config.yaml
crop_scale_min: 0.5
vocab_size: 1482
text_encoder_mlp_ratio: 2.67
text_encoder_dropout: 0.1
init: "trunc_normal_002"
beta3: 0.999
final_lr_fraction: 0
Rows from block 8 of the image encoder of a small contrastive image-text model, named by matrix and row number. Each number is 500 + 50 x the weight over its row's rms, rounded and kept within 0 to 999. All counts start at 0. Numbers have three digits each.
After each channel's rows are labels from the 100 images, of 14848, where the channel reaches its highest value: "strongest on" is what is common among them. Only what is clearly more common there than usual is listed. The data: photos of plants and fungi (iNaturalist). In brackets: how many of the 100.
# pw: pointwise conv (encoder.blocks.8.pw.weight, 256x256x1x1), inputs 0-51

pw.160:559527449494450481507512477431403492529534466449616463489529493463422554438517560450467465503508453559554467451511560414551398490508439520597571518427471520
strongest on: order Fabales (30); family: Fabaceae (30)

pw.224:501439473395537572499516518556458440508536469482518510512503539511525436451449478393508449493489520499536467412521557471494476556460602455478448521510415557
strongest on: order Caryophyllales (33); family: Cactaceae (33)

pw.7:556461558514524496451527437496467512440450603571554489508507456534535449544500533527375557591490545624507499508495520536481435547502517523449470520477480439
strongest on: order Lamiales (27)

pw.36:585492459388384555489476480493549495553515475552579504545486452482462510493417550484493427504525518466500443525507534454543529621593489565494400436465395536
strongest on: family: Asparagaceae (36); family: Cactaceae (36); order: Asparagales (36); text has "yucca" (35)

pw.137:527424515454495532482492554365416492503490440513437491474563506581378477425531519417507444492433517412514479567472559444601475531472532610581491540618497545
strongest on: order Asparagales (47); family: Asparagaceae (47); text has "yucca" (44)

pw.106:465361483548501458433441461533544516334571478525499457439662498462395492552542467474524509434492575480511608520542513474496502483484452514469598471508611488
strongest on: class Liliopsida (33); order Ericales (26)

pw.235:381472500651430508446548448493478430560557414426592478603559522467545430487500422500521523525549561508527483420559508473459520440409499510483464542496478594
strongest on: family: Asteraceae (28); order Ranunculales (25); text has "common" (25)

pw.101:511461528430506386442516549497529438438549483601521471522535401541475444605529456567440484518310482449451604503589521545540532458444492394509637443446528564
strongest on: class Liliopsida (42)

pw.88:362443523497501450528445401534455475498545511543572446535647382546593565485504492463455534486498559492416510425539396414500421500507475592572524472512604448
strongest on: order Ranunculales (33); family: Ranunculaceae (27)

pw.132:515432430417423472474516446475548479525483488497424458435496540502473529456521453448615509484516512443541523474453565502490542496518475511494510522507433474
strongest on: order Caryophyllales (43); family: Cactaceae (43); text has "cactus" (32)

pw.23:500478477477451557500502541488449369465545454521503422559478572518548486591440437532486455453426507503479444526502504430504570630591481482435502521415464457
strongest on: family: Cactaceae (48); species: Carnegiea gigantea (25); text has "saguaro" (25)

pw.255:496493530434374587502498437489561507487536509525453500596529467545475495475570476484379398449518548511439497542589506535487498521592449502508446503444534466
strongest on: order Caryophyllales (38); family: Cactaceae (38); text has "yucca" (25)

pw.130:470585554549586458481562564554449421538574511385476482503421576445561498547557541543567489429454531576450470532548471497441487498536546513458491565495495504
strongest on: order Asterales (28); family: Asteraceae (28)

pw.100:475564545510483544464525446541503526534452592568519535498456456481499467519501567501501539608478529501471535464505515486547490534551602558460487513549464480
strongest on: order Asterales (38); family: Asteraceae (38)

pw.5:568572561529572584508557419453447565428453457524531493559509495508484386498527463534445428544556500463549541570486480411521410491516562528526500532437521489
strongest on: kingdom Fungi (34); phylum Basidiomycota (33); class Agaricomycetes (33)

pw.218:575573422519434485508542452495449463616528509416609523550422567460500552568461490539528486511535547516437396487472605476489501540516447462433404483506482480
strongest on: family: Asteraceae (35); order: Asterales (35); order Ranunculales (29)

pw.254:471472505488532476454487474556541589487594463510455489560399580516505448499478530555565450502622508518534495518527451515511521557535528468432569471412465490
strongest on: kingdom Fungi (33); phylum Basidiomycota (30); class Agaricomycetes (30)

pw.0:546552515553486396425480458514492528540502480524486429414592495469478478515562451492449586386516514418447631505551570536585501514524474473501493531513476482
strongest on: class Liliopsida (40); order Asparagales (30)

pw.209:509520434524543400581513379502498578495439462470471515403566532432425493480449551501540454490482530522442510483442425536449502468461467481564596472474408557
strongest on: order Ranunculales (31); family: Asteraceae (30); order: Asterales (30)

pw.138:403477532628514467410584535410504439434460479500535491586487450424558448636431552477491553428437507530497491506599474516520518476445486466477533503447494471
strongest on: family: Asteraceae (32); order: Asterales (32); order Ranunculales (29)

pw.69:564452437486498528511519419477438455538501423541501495482432516421521487423608484441426457470522555543447519419455575499469507514446536445493491495551501556
strongest on: order Asparagales (39); family: Asparagaceae (39); text has "yucca" (38)

pw.231:459427520484425441499517460591526510485543608539505535586543450493530513515541375483439531445567470558468554466521493419476473530508481500462591512507519560
strongest on: order Caryophyllales (32); family: Cactaceae (32); family: Asparagaceae (25)

pw.171:555510512403430536452500503607538590491396457466464484464491493466549536485459505492500479560520534550563540619435454515546388523502572480422470548453508427
strongest on: phylum Basidiomycota (60); class Agaricomycetes (60); order Polyporales (51)

pw.237:524459493471495537397479500424514464525414429411507464464414485597443474546466561417478499480492490427485443499546492470521508500531465451464525456453506509
strongest on: order Fagales (38); family: Betulaceae (25)

pw.250:501500622527473449498492553505509545533514479558566534458479418388553454535476533539415526442396557540478447428404451475474539485488531505472494405451453501
strongest on: order Asterales (38); family: Asteraceae (38); text has "common" (31)

pw.118:585501460510493477542485573505470588502492576559454455509416505508461454512524489509541472403503449422550585542398506468515486531472476492490468479498425525
strongest on: order Caryophyllales (53); family: Cactaceae (52); text has "cactus" (39)

pw.188:514513555484525497397501476575545559415528517509489622466524545456556434493474526521528448452524525574568575505581452514518426481571491517515555412451462460
strongest on: phylum Basidiomycota (39); class Agaricomycetes (39); kingdom Fungi (39); order: Polyporales (29)

pw.126:514525533475477341427493483532535530412437532504512498421441622463434466525427592552422482526527438507525487491449476420603550530587480532500451468588466503
strongest on: phylum Basidiomycota (60); class Agaricomycetes (60); order Polyporales (51)

pw.94:521532493507533566477480478545446488537503436393515403539549533571474473477499465401485526502514530436553491556503491443562598548478450536498513521475452432
strongest on: family: Cactaceae (50); order: Caryophyllales (50); family: Asparagaceae (40); text has "yucca" (37)

pw.234:519512539508475443529470437453474502483508534517484548483428459562554468545579575435476400481474510433506514514526456461492429528559553451551484449564466495
strongest on: order Caryophyllales (94); family: Cactaceae (94); text has "cactus" (60)

pw.165:542500477630508555550506555443527456517553490426461515661549508518508589497475509538451480535557427413445439487544481593535509463406475525531473483471437381
strongest on: order Caryophyllales (68); family: Cactaceae (68); text has "cactus" (43)

pw.26:516546431449454482459596492510570551356437463505483534465548541451494375494543574556508477570522502614536517498441491525585486578461484538441551499463504499
strongest on: order Asterales (52); family: Asteraceae (52); order: Ranunculales (28)

pw.68:549444602505451512454513611408480489421440452485512471585562529409442542494529550481420458432475529547443442448513571493528415480456542535529527426609425507
strongest on: family: Asteraceae (34); order Ranunculales (32); family: Ranunculaceae (25)

pw.159:509451500456445553509512438395416506522396502488406424545504495497467489504425631481514464449452529457480472463502447567455552558480521459559478447424454524
strongest on: order Caryophyllales (58); family: Cactaceae (58); text has "cylindropuntia" (29)

pw.172:485464574415547520518468539414582509585537503539682467580562609473476500509583503563530480444507552460546519410444501567553528539431494507520431561432591519
strongest on: family: Asteraceae (38); order: Asterales (38); order Ranunculales (31)

pw.225:498484602516569433442527463444507532495490535532537473579437512405503378415412540624458466509469484579448502482552522503493405636392570500550489523482539417
strongest on: order Asterales (33); family: Asteraceae (33)

pw.243:491510491484441420514435602489535515440406426661449548445545549398564536422515454399432506434503512494475450450521400593500440488490503551542524476576514446
strongest on: order Caryophyllales (30); family: Cactaceae (30)

pw.161:397477474645465462443625488532401457513551431532457490628516496436548603515550472500584535460503488514474427557484475465458512495438461526471526412616497464
strongest on: order Caryophyllales (45); family: Cactaceae (43); text has "cactus" (28)

pw.18:529539457481468474523491456558419441492486493429519503481518486389489484442476553484431478530452544563452474495539372494486485625386485498573473552574532519
strongest on: order Ranunculales (31); family: Asteraceae (31); family: Ranunculaceae (29)

pw.61:422500503498524430441518415514489509460517528569470518521459377437429495485507474498518527482465482574500480605501607497543494488453480535461529492457502512
strongest on: order Liliales (26); family: Melanthiaceae (25); text has "trillium" (25)

pw.22:526519489479519552513542471461421516468468549460498484460504501584484465466444507440523522445510547525526465566496567526523439487518536385435481557519516340
strongest on: kingdom Fungi (68); class Agaricomycetes (58); phylum Basidiomycota (58); order: Polyporales (48)

pw.186:524483450553562504532567474579507658417496540544510550471456566507463488395478560516551520397484483482477519583509535437583503518466507421552542531516486482
strongest on: phylum Basidiomycota (38); class Agaricomycetes (38); order Polyporales (33)

pw.139:441548527455560483426605532357511397471545477529557515540559509443498442408496575475513494489439565563470497548589519559535459616428531537526475456440424409
strongest on: order Asterales (48); family: Asteraceae (48); order: Ranunculales (27)

pw.144:476493503510474420557500452440499511534444446503555550434410535462537532521488455394497483504515516459478444484474452513411495456462433537523432435408524509
strongest on: order Caryophyllales (35); family: Cactaceae (35); order: Asparagales (29)

pw.197:524525423458556531484494609525466422458523579530537484481454444488587572504538565521482473524536416490439466487407448490441458525507519474570532484515529507
strongest on: order Lamiales (27)

pw.31:446475460518569499589507533567436505396520566503463430557396569481526609426498451462513485450543468441515571481550483491587515508485527431493456507430477457
strongest on: order Caryophyllales (44); family: Cactaceae (43); family: Asparagaceae (25)

pw.6:527538573561478551551498408405462505495463487416476496528478488421512469475508482473512482464548522532487445542614464503499492538447504476490462384496548434
strongest on: order Caryophyllales (42); family: Cactaceae (39)

pw.48:484466437505484422505457400455483492465538467459516546479528472447491479483366419557541569482366425455498529498541466547565512467456544466495553532473497523
strongest on: class Liliopsida (30)

pw.167:446473475472512515516527463549450463523563485490498448590513427379518566487598460544463427478531497518434537460500473523393541570493520489537491490518491543
strongest on: order Asparagales (46); family: Asparagaceae (46); text has "yucca" (44)

pw.248:529528490512540506484413453550475494595494491540421560444497424470525507523546545560405466498438570443501448471391465493393558475460532480533467492582451546
strongest on: order Asparagales (28); family: Asparagaceae (28); text has "yucca" (27)

pw.114:503418491605347549470522473454426457502516512510507556496441533467490445530558443626544566460490444453487549441584417597448483515437472533517422554548460487
strongest on: class Liliopsida (25)

pw.176:531502481474490558489451527453436440499450476575485505530467473512473534539477459476485539465523419495461522468455497550493591561564534516506537490506521495
strongest on: family: Cactaceae (46); order: Caryophyllales (46); family: Asparagaceae (33); text has "yucca" (32)

pw.226:524483456472516590500501487507525577457523540463403443429536522566492499596512554434514427560473393458482472496500601465462580387564518454553525489476544623
strongest on: class Polypodiopsida (31); order Polypodiales (30); text has "fern" (28)

pw.102:540384483561478658391520542483545524502460451535584558534510459425459485472643487489534436581471422480490470518468463520594575552456492518562478538498489437
strongest on: order Asparagales (26); family: Asparagaceae (26); text has "yucca" (25)

pw.85:538531498392541522505378563520538553474484514447410514544410484567485480561457496550545508522534545452541567385551495506461480447586527487500462530558385482
strongest on: order Caryophyllales (30); family: Cactaceae (30)

pw.24:505462405588476480579462491460539391506489516502506543517543509430600498398491471537528472493571556516540476431473568512498506433496443468478390501472478495
strongest on: order Asterales (40); family: Asteraceae (40); text has "common" (32)

pw.241:394479497492549542430554560438459494507528481442599469497579480428515490469578522528418497538407469474552548604534494537470407455488535501451466493526588569
strongest on: class Liliopsida (25)

pw.228:466483478530478558370478432573522557520550576480463491407496507523450486504398491536600594431470502493467547481425554536592454534494524426546564505527494480
strongest on: phylum Basidiomycota (37); class Agaricomycetes (37); order Polyporales (32)

pw.59:513516514491503471379497490520535477497513486518505457423460428468441441504493530502458551428480423506512551601506559504496509465509561503553482516561523453
strongest on: phylum Basidiomycota (52); class Agaricomycetes (52); order Polyporales (47)

pw.11:389464557521420514320397510486499611466571489464534465566535529554448497579405511541429528494574506568480503544501447542469584404505525482468506492496481534
strongest on: order Ranunculales (29)

pw.45:546400445517440504547403544469441393520467532500557530565433493463431511543450456470531559512532461423418475499423369500528534528495439475500466523522493557
strongest on: order Asparagales (25); class Liliopsida (25)

pw.63:529459546437410474557488547501454430453558551561534475458494488452530455580523392569509469462485514469391471459510609531486570461504541488594637515528454576
strongest on: class Liliopsida (31)

pw.140:451404476493544639509519418538483494463435573595533537558401505391485569436534521509393422502450565466499512418535469481551619441576463427534521501553446485
strongest on: order Asterales (32); family: Asteraceae (31)

pw.35:526433537467461519505444500540488542414508479489441552499473508494472446434478493422580448465513543488525589445502484418577461527542476489574545536479436430
strongest on: phylum Basidiomycota (30); class Agaricomycetes (30); order Polyporales (27)

pw.184:551546472535463542418471533428461427545491563590524430543450521484488496559593498571456500459543545517481415506529466477521608579561495482500591560470427527
strongest on: family: Cactaceae (40); family: Asparagaceae (37); order: Asparagales (37); text has "yucca" (35)

pw.71:510392467535423516490478552582421505474545582454527496535510547456588586601546563485565483600511439469553538509493440496499467573519594469557511447511535567
strongest on: phylum Basidiomycota (31); class Agaricomycetes (31); order Polyporales (29)

pw.20:474543492478519495390539524579473492580556573563480520465557425416399592533445493519516523455463410499501569558562503560614471460517452456493511503482530467
strongest on: order Asterales (39); family: Asteraceae (39)

pw.251:555455563462506550499501443518512487449500495582498468466537387547391504520484505489507590512408486525508444467433506431536523512388489528557495475529467495
strongest on: order Ranunculales (35); family: Ranunculaceae (28); family: Asteraceae (28)

pw.50:407536534441484576501433596504539452530527450485453438528458517531464468552601436389538426536505434492528453488462404395469493464489460553525536440510564508
strongest on: order Pinales (25); class Pinopsida (25)

pw.146:546558541511497539506428473456431509556435514435479456433480373538553534467500463541500453477498466453496471437516512481536463564532505484464480478660436498
strongest on: family: Cactaceae (34); family: Asparagaceae (32); order: Asparagales (32); text has "yucca" (30)

pw.212:462520507516509516514540509431493507427465500584576441509505417430449518413498519519391502551472526549492477473510440486499468414578547525438504507497495492
strongest on: order Lamiales (30)

pw.54:472548581548446477481501581504544485571456499436519419510490554517557552506596536484518497542489465551564439529450408571462569589464553479463365485534480405
strongest on: order Caryophyllales (36); family: Cactaceae (36)

pw.158:525488434464441434523486469517575493476465523562553499526507427452597510483442527489544491461438476546457525474476481467507444423509535491463482432464476516
strongest on: class Liliopsida (26)

pw.74:552443501512499523500519510506407428417485601554535535522452513498552486468571484492444502451439383463401488491529481559560439412487557534580492530531501497
strongest on: order Lamiales (35); family: Lamiaceae (28)

pw.9:600550472510502481574492497535505481546517534455458549459539578541505652488492504431462532471464415500534454503489428507546412512585577531456533509524533554
strongest on: family: Asparagaceae (38); species: Yucca elata (26); text has "palmella" (26)

pw.37:577468417452484530455530568424530421438448569612526571548469465466563543438405457550519526468409440453433534453467481600495491466444536528512555457523460466
strongest on: order Lamiales (28)

pw.145:481510488604484513464477452438544510520484455532519597473467488514470544409510557406545469542546560479560501541494507458518556452439639500478517500566543523
strongest on: phylum Basidiomycota (33); class Agaricomycetes (33); kingdom Fungi (33); order: Fagales (25)

pw.182:519498475487513548525540513475431419567432552556558579469460500406571470451449454477491552484532524441532453456473488510446470546526481528509477486518474524
strongest on: order Lamiales (26)