Rows from block 2 of the image encoder of a small contrastive image-text model, named by matrix and row number. Each number is 128 + 24 x the weight over its row's rms, rounded and kept within 0 to 255. All counts start at 0. Numbers have three digits each.
After each channel's rows are labels from the 100 images, of 14848, where the channel reaches its highest value: "colour at peak" is the nearest of a few named colours to the mean colour under the peak. Only what is clearly more common there than usual is listed. The data: photos of plants and fungi (iNaturalist). In brackets: how many of the 100.
# pw: pointwise conv (encoder.blocks.2.pw.weight, 256x256x1x1), inputs 156-207

pw.122:130141155160133087146111144131140126149178148113084110165110123132148120171129155138113111114075102129148132147128133092129146126140139121127102093159061124
colour at peak: cyan (25)

pw.131:121132095113110118131072141084113140152118122111122112164134063116114084138117110117159139117135153106084134110108159097128078133139116108136100155143125110
colour at peak: yellow (33)

pw.35:145123097112146133131165127116145123144125148154139121135140122106121180125113145089145140121157153113121156134116115115118115100174122153118091148146117133
colour at peak: pink (65)

pw.133:095144112111075090130100142134147127094125115147189150171124108139155036110156181148142137144134157149119151118088141086093153130090124117115151100127103117
colour at peak: yellow (61)

pw.13:131144100097148149147131116123057087106114094154143091133134114150106094069108116112135168076135118174133119125117117089139121130144115112108081120111115111
colour at peak: grey (77)

pw.214:174121077103115115127129145129120136122119150137200096132156122158145117118100159126113128152154114075125136126124076127122111144101121136124193126098142113
colour at peak: pink (74)

pw.176:096139124084156133139083078118129065136117128157134142161108140133086150149097094082133127118123116112155097169119128106115169112135117125104129150135102132
colour at peak: red (28)

pw.18:147129132106121139081128151135105118102074117083088141096077076124114120062125155121124138088123160140169085125131125105107109108124151127125134157132143114
colour at peak: green (35)

pw.42:157145127115148159144093166123125096162111124143113133119099114126118135090098100129145149119107124123099150117148113110128131098081158147101097148113156106
colour at peak: red (35)

pw.5:140155118120077103171152170112141148137100165122091142179114122135146084104129126136130173094136152143162109139103136112122130097156124172117091119122158140
colour at peak: orange (59); yellow (32)

pw.81:141140111146153155170082122109103152124120147154087146128133129125147135122110140127152141109141133090120163099116110133105138095130109098103115134160089158
colour at peak: pink (34)

pw.231:123143115150095114139131134153117128124106139170143116175109121141136115125140141126097123134112166108119120166131124130177126134119112095112129151132137172
colour at peak: yellow (48); orange (32)

pw.162:132094108082129184128118082132175154102146177093117134138132168113101130146156094097131140103100119130100145102115143119121133093142131142103120116095107147
colour at peak: pink (31)

pw.138:094121112136126118134151082102116141120125127135112111107132128130151085119137098132128130123101117123141157127121137090189186136101132108130095095120095133
colour at peak: cyan (51)

pw.188:125115158128157156132137117084141137147159085115109120132117120116093138109130103120102124121111122147109152140113123113135165123166132119119088158098150089
colour at peak: grey (77)

pw.147:142119139113138156128143116134141156148134172111121125170093137119143145126096122145109173134141125073162155124162163146121139129122121082099139114169121139
colour at peak: pink (58)

pw.151:117134102098166131099107149173103094120117116140114108147138116159149145158170158099125136186131148117112126142184120161145104134124137167144142160175143095
colour at peak: red (29)

pw.186:183143074103140115145091154123086074137096083154133093120150119129136119133145119097109138104115115111072131155112138136129123120177139161112138114122138139
colour at peak: yellow (46)

pw.72:118109142147102151138127121170104135116155094117115119042117160111116141091108081114141104129122105141152127115097112146138100133156075120110060161093146077
colour at peak: brown (73)

pw.249:143175098113070093105119129103118115106115130100162108115126136179079115116151123123126133177102098112166117130096147129138168084167134123103134153112109158
colour at peak: pink (43)

pw.100:137120116152101192126148153110143142114138133111118121140129132152144090169096115133155193100155102136140107112140098116114150101162135162079050134121151110
colour at peak: orange (34)

pw.208:170109111126137091149152144068139082111134114147145127162144151152144208146048136113105140098119110109122131125156088124144175168162126113143119170129116119
colour at peak: purple (27); pink (25)

pw.70:070126169089140121125117146139114098147095123182088138148124112144104083106096157110114103122139140107127119125156102125163159150113114059172103082125131122
colour at peak: yellow (45)

pw.30:157130152139091100162139119128104121145090120149126157101137134135127125106159141128143125134112158089152133166107129115104135087147153131144138102115111147
colour at peak: cyan (51)

pw.75:161122130163097128136092113167130113072097093110135149127120130128121149140086117159119143125145137093107145100089138120149148114090123127162153113124119123
colour at peak: cyan (42)

pw.64:116098108158051139147132128171086101145119112091115125145113131132137091087137114141143078121120135142118094128143139132176108149103096106159106109130166128
colour at peak: brown (77)

pw.250:148093060120109110134111101132135115126086102107105143137103148131143136141137092115080110084105069133083112141135127144103150134114129129135147111140075106
colour at peak: purple (38)

pw.37:105137099181089146129129062095115092131132104111145089104132143102169115127140130113151156142118115155136156129118123156108143120164130128161110128159131103
colour at peak: grey (81)

pw.223:133152157127087087106114124116114128099123078152136106096131119155133102138135105135120118129155131109121103089184145086108085121113126113109126135156115141
colour at peak: yellow (53)

pw.88:069125131130129133096128129134111120119135092162139126137161132109137120095144139139092142120135196163078108123108138150170163110163112096141137133151119113
colour at peak: yellow (42); orange (31)

pw.177:125120106144134139113109121110126141115130138175142106118102094102101138158130119146143100121105149118123148147107136154204144138084130135113165109141128152
colour at peak: cyan (28)

pw.190:172127128103086165099095123108117118106119138086102116104109101081086106130132123076116105164116106099147101131130137111114127158154123152104098082122072153
colour at peak: white (26)

pw.83:093133133106154156166122120124096092148095100130157151103123096121145136143189133138141142143140158181118168123126111139152113086092149146143109080159133117
colour at peak: grey (78)

pw.2:170115121146144100152146108135098088166126095158129150147130102126093113106127155151123147092108116141093124141140088114089136156135059145139134125113105109
colour at peak: red (33)

pw.184:180139108122127173119089143112152190161100133151131108141104148132113137167151079129138163140107113102090152107083139083083130146169088107132147127137112100
colour at peak: white (53); pink (26)

pw.232:119146155108147116097117149150143112172120102157100141128114115155172151134154151142125144129093142140125128108132162124143121147159127150179160140124118120
colour at peak: yellow (38); orange (34)

pw.31:166102105120099095102123097079108111156139109127078088142125154142091138126110100129190158145109087159169181123078155133194150119120106159053153142129135110
colour at peak: cyan (32)

pw.33:148102116149113099106147101100141149149137155159107113086100167134164161148129081124150111133141100097119159133119171155093144115128094134078117107100139154
colour at peak: cyan (39)

pw.56:094121173105128097136118106089133121175129113121140133181164114150145135141160123129078104156120123074156133108082108135107104078143135098133108092130117120
colour at peak: pink (62)

pw.161:137093109103157140164085117125130106149120163161135131151089154171134175151176113069126147123139128132107143120102147119096138157155134084137174129158129207
colour at peak: pink (28)

pw.137:152109118136155135127135135142126105092120153125116120138135106153138116134078131097144114144079154122098179128108118119118140112152139157116131098111158152
colour at peak: orange (31)

pw.174:132121109143172131110126130096157140117116112159149117206107129137158193108115102146126130130145127125184132119163118146130078153117159144098135119128170144
colour at peak: red (35)

pw.204:114109102089085109119133135128157161143131118129108144115140130090096086113175115113095142136136138124106128141159083095128058101122129154157136177164170110
colour at peak: green (30)

pw.57:204141098182121128105134162123126137085092119120120100152112107139085159128116104140141177113138134107100166138111107118090160114101122124127147085120161105
colour at peak: red (31)

pw.130:101156143147130121121118058127103111148137091107095090130101134136138127107155088178146161129086142095127145146149143101096144108100137096187145133133101113
colour at peak: yellow (61)

pw.115:100120110104124128149102128134110107144106104121126160169117082115139016122094159119121116112114112137146155140107121093161126112114135155150121075134111101
colour at peak: yellow (44)

pw.14:091125151090140088145143173114103109129104110133122147167154125175058116130106143136093131122125138123089138137129102123124100111128091098176131143140146138
colour at peak: orange (35)

pw.41:165139150146092130124126116167138137143124155114164134196115117133122107166162133133167086131126150123136130107118164117089190109147106113182167137123117135
colour at peak: white (25)

pw.86:213128121123123166167116110135161155124099102120098149132111145155117135122154119118160137134107111118161172152116150143092110143130111155095101158127105162
colour at peak: pink (25)

pw.50:156121161119092144125112110072125183126118142107097085176122152103125119137147125091126152125144164158089160147121145093176172117110119132088154115123115110
colour at peak: cyan (50)

pw.210:194152119144161141118071130116141153167145132103112091177115124175130165143132137108132131177114074127124134115115124126105163157134122129112181134099147140
colour at peak: pink (33); purple (31)

pw.215:121127140127146121108141116123133120101113157186177137099140082170120133126085119123151139106147184145130127132147120129133115091119110150121099164140140174
colour at peak: yellow (45); orange (40)

pw.200:126102120128128157148129118099091131144113113117101132162156115160095126112139106088168163131120110164127147146100110086129160089094136118155107125101115136
colour at peak: cyan (45)

pw.224:115127052092156119106154129147096122130133108160143153138150118141140097128117155145124137104086101096135080143131164109171171103129084092165136149103105147
colour at peak: brown (77)

pw.85:146074069150138132125103106124152137128117088168095149146123126129125200152095120099128106142113109120042143138109152141073138114099131126131162143088175123
colour at peak: pink (26); red (25)

pw.194:159080131148155149146111103145095123156118155134135129129121156182138130118122147132125147126080103123098123145114120105120153132119149099121126141135116132
colour at peak: red (41)

pw.117:150133074147123136114150155139104136088152134143161123134126139132089139123123109116127145102130101061106109082133119145135140135151102098126175142137125121
colour at peak: pink (67)

pw.107:032137151160170142051130127145079083148119131099121143098108157107130172122119129128129086178115111162103095132116133115135108118065112120134127149172140082
colour at peak: brown (62)

pw.202:179109089131128119115103126159128128110109162090096100139130110111103110149149118122169155166138139129146141075128138129089132105101135118084160055115104126
colour at peak: grey (79)

pw.209:169109153143126135089086142140167141124112116150096114130107091125108101135112158119122105124118132151103133152140144120092107139119135117157117095166114128
colour at peak: yellow (55); orange (25)

pw.172:151138146105150108125156105129129136114135115105108108139136158103115160149148113140130099121126123127063142152155107129115117161115142151131119134106150128
colour at peak: red (26)

pw.94:126098120100129141119102124111110137127125118110151124151139099163087122121142110122092139153091139101064166135141085137095155106148134110147139145142111127
colour at peak: yellow (40); orange (34)

pw.222:117064173120114127155124146129158179145164156121124140155122143123151126169102122168158125158086059132073129115085150149075109166108104149145188139125156128
colour at peak: pink (28); red (27)

pw.8:161134147149142110097127119163106153138124098129127105152157108147117116092098150183168170160147128139159093142165102111126093099082130160128098153174131095
colour at peak: yellow (25)

pw.153:138133158131125139140145148161146118110117136078152137168153126112090107135093117098116059138111115102161116150093088130106104115158152081104109120109102125
colour at peak: pink (82)

pw.69:167118117121136146142103127155129131152101061116107141119115132163090135114137113125148099130119099144112163169144147155090148135085096153110121096131146134
colour at peak: purple (27)

pw.78:150152105125149138172130106132124144153145098176102120157087104167100127160160083093130147132138110120094166145109128125070153129115162130169129105112131118
colour at peak: pink (27)

pw.154:102125124131122101160139097157112117160141140124166137123133150144149162150141137160113161080116106127137087146096152138127184142124096123151129064121195141
colour at peak: red (29)

pw.102:106118175122112163175127156134079108086113120159134123145122119143107127132125133157136141147128115130067116178168120099136093133130131069092137171140094114
colour at peak: orange (26)

pw.199:145121155109126133141139147106122145105110155153115170096096064164088144086136129140146064129145125127116118114104131054119120094096142143116083088122124104
colour at peak: green (27)

pw.241:113115108151133152114165135121142177086101109124154089112137107120117108159148147143138146089155167146141152154111130073158124115078147165095135136142093121
colour at peak: yellow (75)

pw.74:167166046138097153130101118113093104098127138193093134137132114138166077122166095096138119155099102102129081124105143131120117083122123163101116081134142182
colour at peak: cyan (40)

pw.25:146160148100113105150099132086101132161120086117127098147141137139120117129152124150063159101143113178081101109112135122138139144129142083136118155138138136
colour at peak: yellow (44)

pw.28:165168127136070117116102130111144167137112111139054151099166126146167065143122102120126132116109132098138116138156113094103125120132158151161105139112142142
colour at peak: white (28); pink (25)

pw.125:104110112097108144139119147108148161115120122095156137188123120151105126117136114122132131128126125115120102145137146156076129116174142127135142071160115162
colour at peak: pink (38)

pw.17:104188135151139113137162133067149162094170128117167121080127108163166144134131123108119140119105124124117104137118129122154141133115129137088077094119093154
colour at peak: yellow (30)

pw.166:139087167136150110112115141141130137151111138116106071104138143084114148149120115104109121148156131126135133121169120156159104137127147120141146109144159118
colour at peak: pink (50); purple (27)

pw.187:138121104111121135135102077085112139129108163142100135152158142145127109127092154087140169155142127151168163131101152124098141145158124090165130132159126139
colour at peak: pink (29)

pw.0:125110176137137090137145118130111110175114127096109119114118120110073137136099129101114158134157086160078128123135137134111142132150115127135164132150150093
colour at peak: red (41)

pw.111:096129176114121142155147121158142154068164096153106128157123155108124163156143146135137166139134131176109117161173106152105131118120127147113170128109143154
colour at peak: red (35)

pw.123:172098094126073127103152095132091113126150142157104096100124135123112117134127085107123144133133180121102156088128111092165090107140126148145162106102110108
colour at peak: white (32)

pw.236:133118102122141101135163118137125128144126133123197166151158123152107137115157140104148154164130124092118150169180158119139090113142138147167116105158105149
colour at peak: red (35)

pw.66:092106118166150134156129129111117148121152094151083177154136084155130161112110096128123141154134131093135164123089106152148136162134152046165113136117142117
colour at peak: red (32)

pw.205:151121100155170117202112132082114114124095097178172103122096118168122133111123102059128128138103137143079154131128136130131127158145164108111131115112140103
colour at peak: pink (25)

pw.179:187144096088113108177100072103144122118135120132132138153152123186083159117101121105139124130130107114114155140139153165138135164157158092139131115095140102
colour at peak: pink (33)

pw.73:151132069118102126191166135131135167131117099098125142167080140112134120115122108145156122139071128145137138146104111085095159123163157102149089128133112148
colour at peak: yellow (25)

pw.156:109146127118121167109136118151123150126127143170074135129129072129139109110114099133169123144167135136143095148121125099130129137134165127164115102151115087
colour at peak: green (45)

pw.80:155151160131102129048118148154147146170148098124115143081097127128143147069112143133110101115115139180169126191176131080184113111101150144162108124183143129
colour at peak: yellow (59)

pw.189:170131093129163120166133101090133108155115135122096147136125138143124153137133147108103111122153138129097166115111128132141148126144127086089120169134111140
colour at peak: purple (41); pink (27)

pw.226:149119122150097106146133119110091174093119159131129147130163131106147107139091128141136172094082159120116085154100140094102113120103089124106101172142124104
colour at peak: brown (89)

pw.15:154154118128144098130127142111156134091096119138138085137140140113110139118128130182140125169129142149118149147158123115080163122155173140098108165130129088
colour at peak: yellow (30)

pw.169:169185133128151128140104134119159130118105131127138125177111134124118143156136105110110098154145168127079130096166107165095143130167152132103121136109106139
colour at peak: pink (34)

pw.230:176110129146094087163117162121117121172097106148101072049142134133148118178154159108144120136137120156091136149129144166155124150078117140139082143121123138
colour at peak: cyan (50)

pw.193:151153097143149115128121147107051110104108132136124145159117092117109122085112136178125180076116106151103109137164121102132107130145066115141123163138117079
colour at peak: yellow (34)

pw.110:104134123112134153109126138130099098136105148124128060122129127111147117135151107134125182156150127151110109142163128148137088100099093134168116166119139051
colour at peak: yellow (39)

pw.9:108145100106136155102100138135092113118140161166118093131135082146142106109143125134143155105117121156140100138134143135115109104077136096150106183163121114
colour at peak: yellow (62)

pw.77:115131113153108114125146121117107124181122149154102097125069122157140114122146111092140107112135078137141090110113118094120186156114120165130113135138112116
colour at peak: cyan (34)

pw.141:112118139114144130127151174116117137192132120123128136128091118124115106122148136088143103155166123153132126131124106164203100149159077129115121113092123168
colour at peak: cyan (66)

pw.159:159170135089133147110082118078163141146115143100128122156064137154060123140123072061154119122135141126107172109128182132097134149110151130131085081138125160
colour at peak: pink (47)

pw.217:132091096115129158150149138159174166099117110116119153119196165134136126112131093164115141121163179140088123108135111136098137125172148141147140201084150123
colour at peak: red (32)

pw.181:091113094153091138136122127095118150124116145122056145175152120115139092132157103146120120120073140184142129102118124106093155114140147148107127114134165136
colour at peak: orange (35)

pw.3:127096136121171117069166090088140117081134139148133131169132130129101119150167109103110135148113133184082108092127144079103161135133093165139154126115112138
colour at peak: cyan (38)

pw.164:154114144116105117104055128081138129137113161136130111137089142155138142152102114113107121154116083143095137166103145141071118129141151120136150129103135118
colour at peak: cyan (26)